Rows from block 9 of a small image classifier, named by matrix and row number. Rows with one number belong to one neuron. Each number is 128 + 24 x the weight over its row's rms, rounded and kept within 0 to 255. All counts start at 0.
Before each neuron's rows are labels from the 100 images, of 14976, where the neuron reaches its highest value: "responds to" is what is common among them. Only what is clearly more common there than usual is listed. The data: photos of arthropod specimens (BIOSCAN-5M).
# fc1: MLP up (model.blocks.9.mlp.fc1.weight, 1536x384), inputs 0-127
# fc2: MLP down (model.blocks.9.mlp.fc2.weight, 384x1536, transposed), outputs 0-127

responds to: order Coleoptera
fc1.158 [165 126 111 141 129 152 124 109  99 128  87  89 127  40 134 154 143 176 119 123 111 108 113 130 123 135 134 140 122 145 101 170 123 111 102 115 133 140 121 134 112 146 132 107 108 122 116 112 130 104 158 115 139 129 165 134 118 115 133 113 127 136 126 173 123 117 159 141 131 134 126 123 106 151 123 135 147 122 103 123 186 127 138 138 147 137 122 125 131 141 144 110 106 138 137 131 122 184 127 134 125 126 123 186 129 118 142 124 123 124 126 123 120 114 143 104 141 130 151 139 109 143  84  38  94 107  93 120]
fc2.158 [137 130  91 139 126 126 164  91 139 106 124 137 119  66 124 159  95 150 127 121 111 130 112 149 109 133 124 112 108 133 119 125 141 121  85 131 163 127 133 125 127 151 149 136 121  93 144  69 125  86 165  73 144 133 107 137 160 133 139 118 127 132 123 181 131 127  95 109 113 131 174 128 129 117 152 131 146 161 126 103 183 101 143 140 109 116 123  96 151 133 166 135 121  93 137 127 149 134 131 124  98  98 124 178 152 137 128 134 152 119 142 126 103 124 173 126 153 103 138 130 117 122 119  91 107  88  96 106]

responds to: class Arachnida; order Sarcoptiformes
fc1.382 [ 95 142 137 151  82 122 126 106 145  94 158 108 117 166 146 111 156  88 129 107 167 117  98 153 151 147  96 157 110 148 112 123 175 128 109  91  90 119 141 154 121 116  95 111 159 113 137 171 124 148 125 118 137 138 174 162 103 103  92 127 160 117 158 118 136 135 156 125  93 131 137 131 102 141 147 106 154 118 154 139 109 127 147 131 159 167 118 102  99 136 153  84 128 141 121 117 138 115 160  88 104 113 145 102 142 129 124  83 122 113 164 169 107 137 117 145  89 152 111 121 108 193 174 179 111 169 162 131]
fc2.382 [121 153 125 105 127 129 126 120 124 137 155 138 180 168  98 125 175 103 119 114 173 143  93 131 144 145 140 142 131 157 122 147 148 129 135 131 126  93 130 141 157 122 110  89 172 174 131 138 139 167 119 183 109 162 179 123  92  92 130 159 129 109 109  99 127 140 156 183 128 139 120  96 118 165  99 136 137 106 179  82 116 118 158  89 130 152 122  94  78 145 148 123 128 147 127 130 121 126 139 123 139 115 123  92 136 115 120 110  92 163 142 148 123 129 131 123  92 127 129 110 136 151 145 192  94 187 166 131]

responds to: order Lepidoptera
fc1.481 [115 101  72 133 167 149 125 106 109 102 121  87 101  97 117 179 145 133 142 129 106 119 141 157 115 130 129 128 142 130 135 137 130 122  88  87 100 138 136 119 134 123 141 126 123 134 121 124 117 107 172 132 138 104 144 122 139 107 103 134 136 143 141 239 126 120 107 115 138 105 142 125 112 135 111 141 120 142  87 124 159 124 118 146 112 134 135  98 132 129 153  84  88 129 145 154 120 109 146 121 132 126 116 146 136 115 159 124 117 137 123 132 101  75 140 134 135 112 151 129 114 147 118 107 117 158  90 128]
fc2.481 [124 120  92 114 160 155 115  84 127 140 137 156 154  99 114 142 110 114 132 110 119 131 128 173 151 122 130 152 146 145  91 162 129 125 123 137 117 108 130 132 104 102 119  74 153 141 131 142  87  91 110 133 131 143 150 123 157 113 100 104 116  93 115 190 135 160  93 117 134 111 115  90 132 130 141 126 133 135 124  77 156 119 144  94 126  89 133  93  93 123 168 120 137 135 118  98 116 125 151 127 132 146 129 124 130  99 108 134  97 157 120 111 139 118 130 124 127 128 129 131 142 146 121 127  94 157 110 136]

responds to: order Hymenoptera
fc1.741 [112 215 162 126 100 124 136 113 161  84 119 112 168 105 161 116 144 160 130 117 167 131  77 148 137 152 102 158  73 142 122 159 162 135 119 124 117 114 141 148 116 151  76 112 158  96 135 140 124  98 130  76 126 166 159 167 112 118 117 132 135 101 129 102 128 134 167 161  97 187 154 129  89 135 141 100 184 106 177 143 143 132 156 113 172 147 151 108  89 127 166 126 123 119 113 120 151 172 120 108  88 132 161 151 147 159 117 116 127 131 158 144 134 130 135 138  96 149 121 127 123 149 115 122 109 106 114 159]
fc2.741 [118 191 127 122  88 127 128 127 143 105 137 124 147 109 104 118 139 158  95 123 149 120  61 110 124 137 124 130  96 141 151 112 145 136  96 127 130 102 121 127 188 207 138 135 130 107 122 130 171 138 137 101 124 166 147 137  96 134 164 144 144 128 134 100 124 124 132 160 125 201 126 144 101 149 113 139 184 127 166 106 155 133 172 141 125 150 126 118 129 145 133 140 126 140 140 133 135 170 122 127 138  83 130 154 126 157 130 132 159 129 134 168 118 135 147 138 118 127 131 129 127 120 133 134  99  90 127 129]

responds to: order Hymenoptera
fc1.299 [146 148 142 124 111 102 111 123 120 153 139 162 155 102 145 144 117 114 124 141 153 106 130  77 136 119 176 111 117 130 132  99 145 142  99 166 179 127 136 161 127 200 109 130 134 127 147 114 120 118 176 120 108 138 104 124 132 115 111 136  93 135  86 152  92 138 141 167 118 112 137 135 181 104 162 136 137 113 141 131 149 125 146 129 147  99  88 129 125 100 151 162 136 116 144 136 145 119 150 125 125 120  88 139  98  99 154 125 114 141 118 106 139  98 163 117 133  99 144 121 115 113 134  96 155  92 129 134]
fc2.299 [136 126 143 139 104 113 135  79 116 118 134 117 127 134  95 106 157  98 106 175 175 136 119 130  93 129 125 111  89 143 104  77 145 148 113 130 146 176 124 124 138 159 128 134 171  95 136 134 130 152 164 138  87  64 121 147 112 104  94 146 125 174 122 123 128 105 170 159 129 115 146  99 142 127 127 136 145 153 180 145 126 147 110 135 120 160  86  50 131 142 179 121 131 121 126 125 149 118 112 130 103 135 136 127 136 100 188 133 104  95 132 155 102 121 155 125 112 126 123  93  99 140 154 128 142 113 148 125]

responds to: class Arachnida
fc1.698 [ 93 134 140 129  91 128 131 109 142  92 164 121 113 172 162 119 151  84 128 113 155 143  78 151 126 138  97 150 102 142 129 123 188 128 118 104  86 113 128 156 128 110 101 123 155  95 144 167 126 147 121 124 139 132 162 182 116 117  96 132 147  87 151 123 133 134 133 127  91 131 138 138 116 135 153  87 149 107 152 151 102 137 170 111 138 156 129 109 100 131 141  96 124 123 117 114 148 100 157  97  93 116 138  89 150 139 125 101 129 124 168 159 107 140 127 160  75 147 119 119 110 171 175 191 127 165 160 153]
fc2.698 [126 144 119  94 125 136 113 124 120 150 118 126 175 174 125 109 171  98 144 134 164 112 109 128 154 116 125 146 167 157 133 164 108 129 141 122 120  86 117 130 144 114 120  94 155 180 120 158 129 166  93 190 130 160 189 131  95  89 137 159 119 118 137 104 126 125 161 166 118 126  98 103 108 166  94 114 125 118 159  91 108 142 150 101 121 151 122 111  86 143 142 109 126 126 138 132 133 120 127 137 141 109 126  88 124 114 111 100  94 161 129 147 133 142  97 127 106 128 124 105 144 163 146 213 100 187 174 133]

responds to: order Coleoptera
fc1.413 [104 154 128 121 119 111 124 115 150 100 160 126 135 124 187 130 132 122 133 139 153 137  68 143 129 120 119 152  65 154 140 127 205 147 107 120 100 100 126 172 130 142  61 122 157  84 164 142 119 117 148 112 116 138 156 198 110 111  99 115 138  85 129 130 116 147 140 148  61 139 157 142 125 130 179  75 158  90 150 179 137 137 190 103 138 144 137 114  92 119 151 111 117 116 109 111 168 107 140 109  68 132 137 133 149 143 134 107 151 144 161 141 119 122 148 148  70 134 123 121 126 150 141 143 135 145 131 171]
fc2.413 [112 171 119 119 128 142 126 102 126 127 134 161 183 125 102 148 153 115 122 104 168 138  77 128 148 147 131 147 126 155 115 144 130 112 110 122 121  90 130 126 157 152 115  76 178 152 140 124 127 141 119 152 138 174 175 117 107 100 121 151 126  94 122 119 129 155 144 179 148 149 118  94 127 161 114 117 153 110 184  60 149 115 173  86 126 139 125  78  67 139 174 134 133 121 117 109 114 143 158 126 142 110 125 105 138 105 120 115  98 172 127 146 140 123 144 114  87 127 118 121 142 140 141 163  76 160 134 119]

responds to: order Lepidoptera
fc1.409 [137 132 167 115 119  97 133 110 138 161 144 175 134 141 187 116 115  96 146 151 160 110 102 109 114  94 140 134 109 137 147  81 173 157 119 157 155  90 121 189 133 171  93 128 126 119 180 128 107 131 145 133  99 125 109 179 123 126  83 114 126  95  87 119  95 156 129 145  87 109 123 160 160 116 196  98 134  90 146 179  99 146 172  91 139 134  98 140 120 103 117 168 148 114 129 104 175 109 144 115  92 121  83 113 116 116 145  96 154 152 148 138 147 127 145 140  82 127 155 116 111 122 154 130 146 112 141 180]
fc2.409 [121 145 163  97 110  91 103 105 115 145 148 124 143 129  87  91 166 118  90 177 169 131  96 105  59 136 146 150 102 140 108  93 153 135 113 156 149 135  90 160 147 177 128 117 157  99 140 130 122 148 183 145  65  99 118 180 114 101  79 131  90 146 108 107 141 116 157 158  99 131 136  95 150 117 149 147 148 115 171 145 124 149 114 124 127 148  99  91 122 182 148 154 129 130 170 121 174 122 100 142 120 158 115 111 127 106 159 131 108 129 134 133  61  98 183 125  92 113 159 120 119 163 129 115 137 119 147 141]

responds to: order Lepidoptera
fc1.297 [116 131 141 129 119  91 126 143 148 136 157 175 156 120 167 142 110 110 138 171 148 124 115  80 129 101 167 125 117 145 155  92 161 152 115 171 156 120 110 189 130 174  94 130 125 129 167 123 122 123 167 126  80 134  93 160 100 130 102 123  83 111 107 138  68 132 121 167 103 109 140 151 186 106 178 119 124 122 156 156 139 138 166 115 112 125 104 146 130 110 131 150 143 111 146 120 174  84 116 146 117 109 108 136  84 117 121 118 129 144 131  93 145 112 158 109 117 101 117  97 144 108 145 129 167 118 123 151]
fc2.297 [132 138 128 144 113 100 116 100 107 127 121 102 122 135  88  89 144 115 112 167 153 114 119 137  66 124 125 113  69 140  97  84 137 131 104 128 126 158 122 120 129 171 131 149 157  94 132 135 135 147 169 121  90  84 114 136 108 108  80 126 128 180 126 109 114  99 145 165 128 123 134 127 122 147 130 129 159 170 183 155 132 148 122 121 128 161 100  63 150 136 177 106 133 133 158 147 129 117 103 121 142 139 140 135 112 106 174 144 103  93 144 151  88 118 160 113 118 134 125  69 112 127 170 126 137 116 132 140]

responds to: order Diptera
fc1.602 [113 137 149 132 167 106 125 124 137 136 167 194 138 103  94 138  86 115 139 120 140 135 169  91 126 156 152 111 132 106 127  73  94 127 121 180 155 152 128 112 123 178 145 143 154 139 109 123 130  92 169 118 131 118  75  86 135 137  91 124  91 159  98 135 123 110  81 128 162 125 126 132 202  71 114 156 123 155 139  98 128 123  95 137 111  95 125 147 119 112 149 167 131 136 133 142 109  61 119 129 161 125  96 141 104 130 132 156 119 121 109 107 158  83 137 132 160  97 133 118 147  96 151 111 163 120 108 100]
fc2.602 [105 153 133 130 131 110 116 106 122 116 124 135 139 133 106 121 134  96 121 138 158 133 125 159 107 128 131 130 106 161  99  87 127 127 129 129 126 159 121 138 120 162  98 129 173  93 126 128 146 126 152 122 104 100 126 139 109  88  53  86 131 154 136 103 124 132 126 169 106 122 139 123 149 149 128 135 160 160 189 139 128 125 118  93 129 147 114  82 117 116 167 130 142 129 144 133 158 105 115 126 126 175 130 147 123 100 147 189  71 115 132 158 100 120 159 115  92 131 121  65 123 151 190 125 138 127 125 126]

responds to: order Lepidoptera
fc1.744 [117  59 104 124 188 141 130  83 119 104 117 139  96 117 138 160 101 147 118 150  70 168 111 160 140  93 115 135 108 119 118 133 149 133 141 135 106 117 121 135 125 109 122 155 139 105 128  89 132  87 132 107 132  93  80 148 149 147 102 128 148 119 104 149 135 130  43 103 114 143 141 125 118  86 133 115 134 113  77 140 109 122 138 130  89 125 168 147 120 116 125 147  91 126  98 139 132 108 128 125 114 175 105 135 160 163 160 165 121 119 134 117 153 117 130 169 113 134 190 149 137  98 110 101 131 135  80 141]
fc2.744 [152  90 107 140 137 166 116 113 121 133 131 119  91 131 132 125  63 141 126 116  86 144 169 196 144 128 132 145 152 101 158 172 118 119 161 127 112 109 134 126 103  91 152 126  89 126 120 151 115  76  93 101 138 152 137 112 213 165 108  90 134  98 109 153 131 144  84  38 133 109  99 136  99 107 107 130 117 135  65 131 106 116 144 143 138  79 133 150 134 117 106 128 141 143 131 101 112 153 137 124 145 155 128 126 139 161 109 126 153 138 128 101 157 142  95 118 155 133 121 158 141 111 107 125 118 148 111 128]

responds to: order Diptera
fc1.476 [122 100  70 126 189 150 131 124 115 100 106  92 120  91 148 180 131 160 124 153  80 140 107 159 144 114 126 139 117 135 135 149 141 141 120 118  99 110 122 132 131 113 123 137 107 111 146 110 122  90 139 129 131 130 127 150 128 134 135 133 145 116 142 199 132 147 103 127 105 125 146 137 110 127 136 118 133 108  78 153 163 135 152 106  99 137 152 127 138 128 129  99  96 124 125 125 136 125 115 146 119 145 139 174 148 137 138 139 135 134 150 113 119  94 122 129 106 138 150 135 134 122  98  73 111 156  62 131]
fc2.476 [118 122  73 118 176 150 124  95 126 135 142 153 137  91 120 134  78 131 134 116 101 144 140 177 145 132 116 142 134 139 105 165 132 108 130 129 122 112 132 114  94 100 112  95 134 137 141 141  95  59 110 116 119 149 152 115 173 125 105  75 147  95 124 194 125 157  59  94 124 111 121 120 128 133 144 122 128 148 108  87 157 114 136 101 141  82 132 112 111 112 146 119 143 141 122 114 124 123 140 115 137 148 139 139 125 111  98 143 109 152 121 105 133 124 129 126 137 139 122 128 143 141 127 121 104 150  95 124]

responds to: order Hemiptera
fc1.619 [105 132  81 121 167 112 134 198 125 138 125  97 163 108 142 154 116 151 139 162 103 125 120 110 126  95 162 115 125 134 128 138 135 129 125 134 135 123 123 140 131  92 123 126  94 131 141 135 113 125 136 153 103 144 140 124 111 132 192 120 104 126 150 149 102 129 142 153 123 105 151 137 135 143 133 129 115 120 108 124 203 121 134 128  87 117 136 145 145 120 119 108 128 121 145 125 150 128  94 155 126 129 160 175 105 108  95 127 137 134 130  80  93  94 158  80 135  99  73  98 147 102 125 117 146 149  90 145]
fc2.619 [ 98 148  61 104 161  84 126 147 135 127 141 144 169 101 129 124 132 160 129 128 102 130 111 105 107 131 140 127 119 154 100 142 142 133  90 138 148 110 117 144 113  88 104 128 143 179 130 114 126 132 159 137 116 157 132 137  83 108 191 132 114 142 129 156 134 116  88 159 119 136 150 141 126 186 168 140 130 147 131  83 190 133 143  95 119 138 137 138 132 121 149  69 128 128 137 164 145 104 120 144 120  80 112 161 135 101  91 127 120 135 145 125  99 111 168 115 153 116 145  89 139 144 148 128 112 131 115 134]

responds to: order Lepidoptera
fc1.312 [114 132 117 105 168 100  94 150 141 132 137 124 150  96 187 155 119 133 137 151 133 119  96 115 118 105 145 126 103 139 152 118 176 137 107 138 127 105 141 190 130 153  89 125 124 115 163 129 124 109 170 124  90 142 112 156 110 132 133 106 118 101 111 166  86 136 126 161  86 118 140 151 146 114 191 108 148 100 139 175 169 142 187 114 110 126 124 141 130 107 147 129 124 129 137 122 181 102 117 137  90 124 123 168 116 115 132 110 156 168 132 110 122  77 156 117 109 109 107 111 141 118 114 104 143 135  93 164]
fc2.312 [128 139  72 141 138 165 114  94 128 109 119 136 120 115 113 151 107 121 135 120 132 152 138 184 164 119 120 135 136 160 106 120 104 108 110 138  92 147 131 137 111 121 118 142 135 117 124 161 133  95  91 100 145 119 143 128 131 123 109  85 122 151 125 169 149 117  88 134 155 121 103 142 139 136 130 121 144 203 147 114 165 122 118 110 137 132 130  84 131 104 192  88 140 141 112 110 112 129 152 125 132 118 131 183 139 120 126 161 105 110 127 145 167 145 124 126 147 162 123  69 128 128 177 125 137 126 112 164]

responds to: order Hymenoptera
fc1.229 [135 120 134 114  91 103 141 139 142 133 160 117 125 199 172 113 129  91 127 127 148 116  98 118 131 117 124 135 101 152 156 110 185 143 135 120 128 114 117 183 126  95  82 114 123 120 164 161 121 182  94 169  94 151 154 179  97 111 144 125 117 100 140 105  98 145 156 159  81 102 136 147 122 154 170 104 144  95 147 162 111 142 187 101 145 143 104 120 127 116 121 113 152 111 142 126 165 119 133 118  84 105 133  83 117 113 113  76 118 155 147 141 103 153 141 123 106 130  97  95 125 155 171 191 141 150 164 170]
fc2.229 [141 123 110 147 109 150 139 138 120 111 136 121 121 232 124 144 133 123 139 120 140 160 161 166 158 146 118 132 130 145 164 146 125 127 168 133 127 125 134 131 136  98 126 144 115 164 144 117 162 150 109 126 136 160 159 131 128 130 134 115 150 128 113  83 131 127 122 120 132 123 122 162 104 158  56 141 127 159 136 125  59 102 146 121 135 151 121 148 134 112 105 102 130 136 119 127 129 145 142 120 125 124 137 144 140 163 118 129 122 133 133 155 147 171  94 130 152 122 133  86 118 121 193 204 118 169 141 115]

responds to: order Coleoptera
fc1.134 [ 89 126 109 137 165  79 134 174 142 139 170 150 144 132 114 143 101 100 122 145 127 127 144  79 132 120 171  88 130 119 122  96 113 125 120 150 144 131 141 131 126 118 130 139 132 146 135 149 117 131 151 156  95 110 117 101 121 136 140 142  76 161 136 143  99 129 112 142 141 105 136 118 192 113 130 157 110 142 132 126 155 126 121 144  84  98 126 149 132  99 123 121 144 122 134 149 136  67 116 124 150 111 129 130  92 116 108 121 113 133 106  94 115  89 137 110 161  79  72  77 162 109 180 153 182 172 123 117]
fc2.134 [108 143  71 152 142 100 137 146 146  90 127 122 118 113 142 124  89 168 120 139  92 117 138 150 103 119 125 104  96 132 127 117 137 136 116 120 142 138 122 132 112 113 109 176 102 131 122 103 158 104 156  83 137 144 107 125 113 151 144  91 102 151 135 126 120 116  65 120 127 141 157 192 106 175 136 116 147 170 122 127 158 137 136 117 114 133 134 150 169  88 130  84 129 119 133 162 127 143 118 138 127 114 132 205 127 138 101 163 137 100 145 144 123 141 143 122 156 123 126  74 125  95 180 115 128 105  92 133]

responds to: order Hymenoptera
fc1.760 [140 112 105 140 118 111 136 179 121 167 127 106 136 165 110 133 136 109 119 128 125  91 144 103 150 125 164  94 150 136 117 134 108 119 135 114 150 148 131 125 118  93 146 118  96 166 125 155 135 185 132 183 110 120 155 112 128 122 177 132 103 146 155 138 114 121 165 134 143  53 123 112 142 156 121 149  92 138 110 115 159 118 112 145 125 105  97 132 159 126 101 102 143 123 165 141 120 132 122 141 137  99 140 124  87  70 113 108 114 105  96 115  85 127 124  81 147  91  80 103 139 141 148 149 145 143 162 112]
fc2.760 [171  87  80 134 105 140 136 124 117 124 121 104 126 187 120 134 124 154 136 120 114 143 155 139 153 137 136 125 123 139 151 174 129 125 130 117 120  96 143 115 135  56 147 143 107 196 133 127 134 144 117 141 152 168 166 131 136 143 197 154 142 131 129 136 125 108 124 112 145 114 117 147  91 156  92 127  98 146 107  99  99 124 158 143 142 150 113 141 143 124 123  64 117 128 126 127 124 146 141 120 125  76 144 134 134 149 122  76 163 138 136 136 141 176 105 135 189 141 119 117 122 114 142 201 100 157 144 123]

responds to: order Hymenoptera
fc1.729 [131  95 154 132 101 122 141 133 132 142 145 140 105 219 162 111 125  74 114 135 136 125 110 115 136 110 122 123 129 139 120 108 160 121 169 124 128 112 140 164 126  88  97 112 132 126 152 126 122 192  88 154  93 138 119 151 114 132 132 129 119 122 125  95 111 146 118 112  98 103 108 136 126 134 162 120 115 114 120 147  68 128 166 124 124 116 105 131 124 110  94 136 151 117 125 126 163 113 141 120 110 126 104  55 121 116 123  95 127 128 152 134 125 170 113 152 112 134 141 114 121 144 164 181 144 133 188 151]
fc2.729 [154 102 104 140 127 138 144 140 116 126 124 114 109 217 141 139 113 120 158 117 114 143 191 182 142 144 116 122 153 132 159 165 118 123 187 124 124 121 124 135 108  81 134 150  97 158 133 104 144 125 109 126 153 152 153 128 151 135 112 102 122 129 127  88 115 118 115  94 123 110 127 155 108 144  71 121 103 164 111 136  50  92 136 136 133 126 126 156 144 108 101 102 121 141 141 133 120 121 130 115 129 151 139 139 126 170 114 129 129 130 129 134 131 169  90 124 158 124 122 109 134 118 176 183 127 178 135 115]

responds to: order Hymenoptera
fc1.416 [144 128 159 130 125 100 135 114 122 162 157 191 141 112 114 125 104 101 118 127 147 112 153  78 145 139 165 101 138 109 107  75 111 126 108 174 189 143 117 124 115 201 135 133 142 146 123 109 130 124 175 127 120 115  88 101 148 125  89 137  86 158  72 137 124 123 115 135 150 112 119 123 189  93 121 159 133 150 139 114 122 116 100 146 143  97  89 146 129 105 143 177 141 122 146 147 116 107 156 128 156 126  75 123  90 102 161 144 119 115 110 113 152 107 134 125 156 102 157 133 126 105 143 105 154  91 132 107]
fc2.416 [142 126 155 134  99 120 121  88 115 121 147 114 122 130  94 105 159  98  99 163 181 124 116 122  90 125 132 125  95 142 110  76 154 132 111 139 141 174 116 135 146 170 140 131 166  84 132 128 125 148 171 135  78  68 114 147 118 102  81 141 117 166 131 118 136 111 171 158 128 116 137  98 155 110 130 134 144 139 174 152 122 143 105 142 130 157  92  67 127 157 165 139 126 135 130 112 142 124 111 133 117 144 117 118 119 109 189 129 110 102 132 153  95 117 156 128 109 117 144 109  99 142 141 119 144 106 152 136]

responds to: order Hymenoptera
fc1.271 [124 161 111 132  99 111 152 174 151 129 147 104 156 154 136 117 150 114 137 113 161  88 116 113 145 140 134 109 125 150 125 145 135 131 114 107 122 128 107 137 121  96 113 104 115 142 145 174 138 176 116 157 108 159 181 132  94 109 169 137 108 136 168 137 106 122 190 153 110  81 125 119 113 169 136 134 120 116 149 140 160 108 143 135 139 137 114 113 128 131 125  77 159 127 144 151 146 135 131 120 124  65 158 127 106  94  91  79 114 122 115 131  72 138 131  92 129 110  48  84 136 160 166 173 129 162 174 144]
fc2.271 [146 117  80 117 123 117 137 139 113 119 136 104 142 184 122 107 148 131 131 153 127 123 144 124 121 128 128 113 125 157 127 155 157 125 123 124 149 118 115 134 125  58 132 152 125 199 130 137 145 155 149 156 107 137 158 147  92 100 190 158 140 162 125 124 130  77 132 151 128 110 140 145 119 178 120 134  96 155 135 114 113 142 130 127 131 170 110 136 149 131 130  45 121 133 130 150 146 115 121 130 114  76 119 130 125 129 121  99 120 117 131 155 111 159 115 135 170 119 144  81 106 137 168 197 123 151 159 124]

responds to: order Coleoptera
fc1.340 [101 200 164 111 110 101 139 134 154 120 174 147 153 113 183 109 120 122 148 141 173 133  85 119 130 121 128 134  80 154 152 101 200 140 114 144 136 102  95 195 121 161  62 126 149  99 179 148 118 128 144 113 103 144 132 179 115 127 112 111 123  99 118  99  95 139 143 161  75 159 151 151 130 115 191 100 146  94 182 163 125 132 181 106 154 137 129 134 105 122 143 126 129 113 130 105 181 122 129 126  92 117 139 134 129 140 112 116 156 144 142 125 137 113 149 136  98 119 107 108 136 125 156 138 146 118 132 166]
fc2.340 [124 163 135 129 106 139 100  97 102 121 133 123 160 116  76  89 146 129  87 135 168 114  76 126 134 125  94 163 101 147 124 129 120 120 102 134  87 101 113 108 161 186 133 105 168 119 130 163 132 138 128 129 112 146 162 135 116 118 114 139 127 116 139 107 127 142 139 168 143 154  85 102  82 143 101 128 176 132 192  97 153 142 181 120 127 140  94  80 107 161 163 137 142 124 143 108  92 166 140 119 169 120 131 129 115 112 149 127 116 139 115 153 117 130 153 123  96 148 125 107 124 138 140 143  79 120 134 147]

responds to: order Lepidoptera
fc1.474 [170 149 164 129  96 106 133 100 116 156 137 163 144 108 125 121 123 117 118 129 162  92 141 107 134 137 144 128 126 138 120 102 119 116 108 156 175 123 142 139 120 217 124 101 139 128 141 127 124 125 185 122 110 144 121 119 117 108  92 135 103 135  86 150 112 133 153 154 134 121 120 111 156 115 138 141 138 131 142 127 125 126 124 131 165 115  78 120 118 119 150 155 141 132 146 132 141 137 157 114 130 113  86 130 105 103 172 119 127 130 130 130 146 111 147 128 136 127 156 134 108 136 128  99 134  61 146 120]
fc2.474 [153 119 148 156  82 144 139  66 117 109 138 112 103 118  78 110 139 120  93 149 162 131 112 131 111 124 137 126  92 124 128  87 154 134  96 135 135 156 128 142 156 171 160 130 146  80 130 125 126 127 157 113 108  88 118 139 144 130 105 148 109 150 114 136 142 129 165 129 140 125 132  98 124  97 121 139 154 140 157 139 125 143 141 161 118 143  85  50 134 167 175 144 118 127 122  90 122 153 125 122 116 123 122 128 140 127 199 121 140 107 141 148 126 137 144 130 127 122 141 133  99 114 116 118 114  91 135 138]

responds to: class Arachnida
fc1.194 [ 98 137 123 132  93 141 128 104 136  98 142 103 110 153 168 114 162  99 133 116 144 130  84 171 122 135  90 161 111 152 144 145 179 133 106  79  86 113 136 154 131 109 104 121 153 104 143 151 135 148 124 124 140 132 166 183 120 103  98 121 169  94 156 135 145 134 139 127  90 132 143 138  99 153 151  85 148 105 140 148 118 153 171 117 151 157 127  86 107 145 153  73 110 126 115 115 142 106 161 105  87 119 136 108 154 134 132 102 141 135 161 169 102 128 114 155  70 150 111 129 108 182 151 170 109 172 161 153]
fc2.194 [105 159 110  93 142 127 122 120 139 135 135 147 191 156 117 122 164 102 145 136 163 123  98 133 152 116 125 138 147 172 113 156 136 134 131 129 132  96 132 134 135 117  96  86 180 175 114 154 130 154 115 179 111 155 187 132  85  70 122 142 123 115 138 118 135 131 143 187 120 131 122  96 128 177 116 118 136 121 175  78 137 150 142  77 132 147 135 105  76 129 155 109 133 137 125 134 138 105 130 144 126 113 123 109 130  98 100 116  69 160 137 149 120 122 125 133  93 135 136  96 147 167 157 186 105 188 155 139]

responds to: family Sciaridae
fc1.224 [113 116  70 133 184 137 129 139 124 107 107  94 140  71 130 182 127 167 117 143  96 125 130 145 136 116 137 143 122 148 121 165 141 135  98 115 110 130 141 139 135 127 131 121 111 124 129 127 145  99 168 124 126 130 136 145 128 124 138 133 130 122 149 189 131 138 124 133 124 118 168 117 122 128 137 120 134 133  98 128 191 127 139 136  94 138 155 124 121 139 126 100 102 133 128 135 132 128 108 142 136 145 148 184 130 121 135 136 137 111 129 116 103  78 139  97 129 128 127 124 137 122 111  74 125 137  62 123]
fc2.224 [125 124  52 133 152 145 145  90 132 109 142 143 127  87 112 155  77 136 138 100 110 135 137 181 148 139 134 123 120 156 100 152 145 139 114 117 140 124 148 127  98 104 120 109 139 131 122 118 108  69 136 105 131 143 147 110 153 128 117  87 152 116 128 194 116 146  61 109 121 114 141 125 133 141 147 139 137 171 121  87 174 106 140 105 138 111 125  97 127 117 173  98 131 133 121 114 122 122 139 141 127 129 133 169 125 112 108 152 114 138 132 123 131 144 143 117 143 117 117 110 128 124 147 123 105 142  91  99]

responds to: order Hemiptera
fc1.292 [119 102 126 130 106 132 114 110 128 115 122 111 106 234 144 119 143 100 144 140 128 137  94 156 131 119 110 143 121 147 143 141 151 155 147  97  94  99 123 141 135  71 112 119 132 104 147 133 113 176  63 134 124 114 142 162 131 130 126 125 151  97 147 107 136 141 130 125 105 125 135 129 100 157 135  82 127  95 127 146  70 128 166  95 128 146 139 128 116 133 114 104 122 125 117 126 155 127 142 122  96 127 132  51 146 140 117 116 132 136 147 147 115 175 112 149  94 149 128 131 127 150 134 201 118 161 161 160]
fc2.292 [148 110 119 123 117 153 132 143 124 131 104  99 117 217 166 117 134 112 163 163 137 119 160 156 156 120 126 115 179 135 157 156 108 134 182 127 122 121 124 126 125 106 135 147 104 150 122 160 147 142  81 147 136 129 156 147 123 115 131 131 123 145 140  94 132 100 142 119 130 117  95 147 121 137  71 114 102 149 120 157  63 156 113 144 137 143 137 153 134 123 104  99 119 128 131 132 137 120 107 127 128 128 136 118 126 160 118 123 116 112 128 142 158 162  48 142 144 137 133 100 119 131 165 192 152 161 159 137]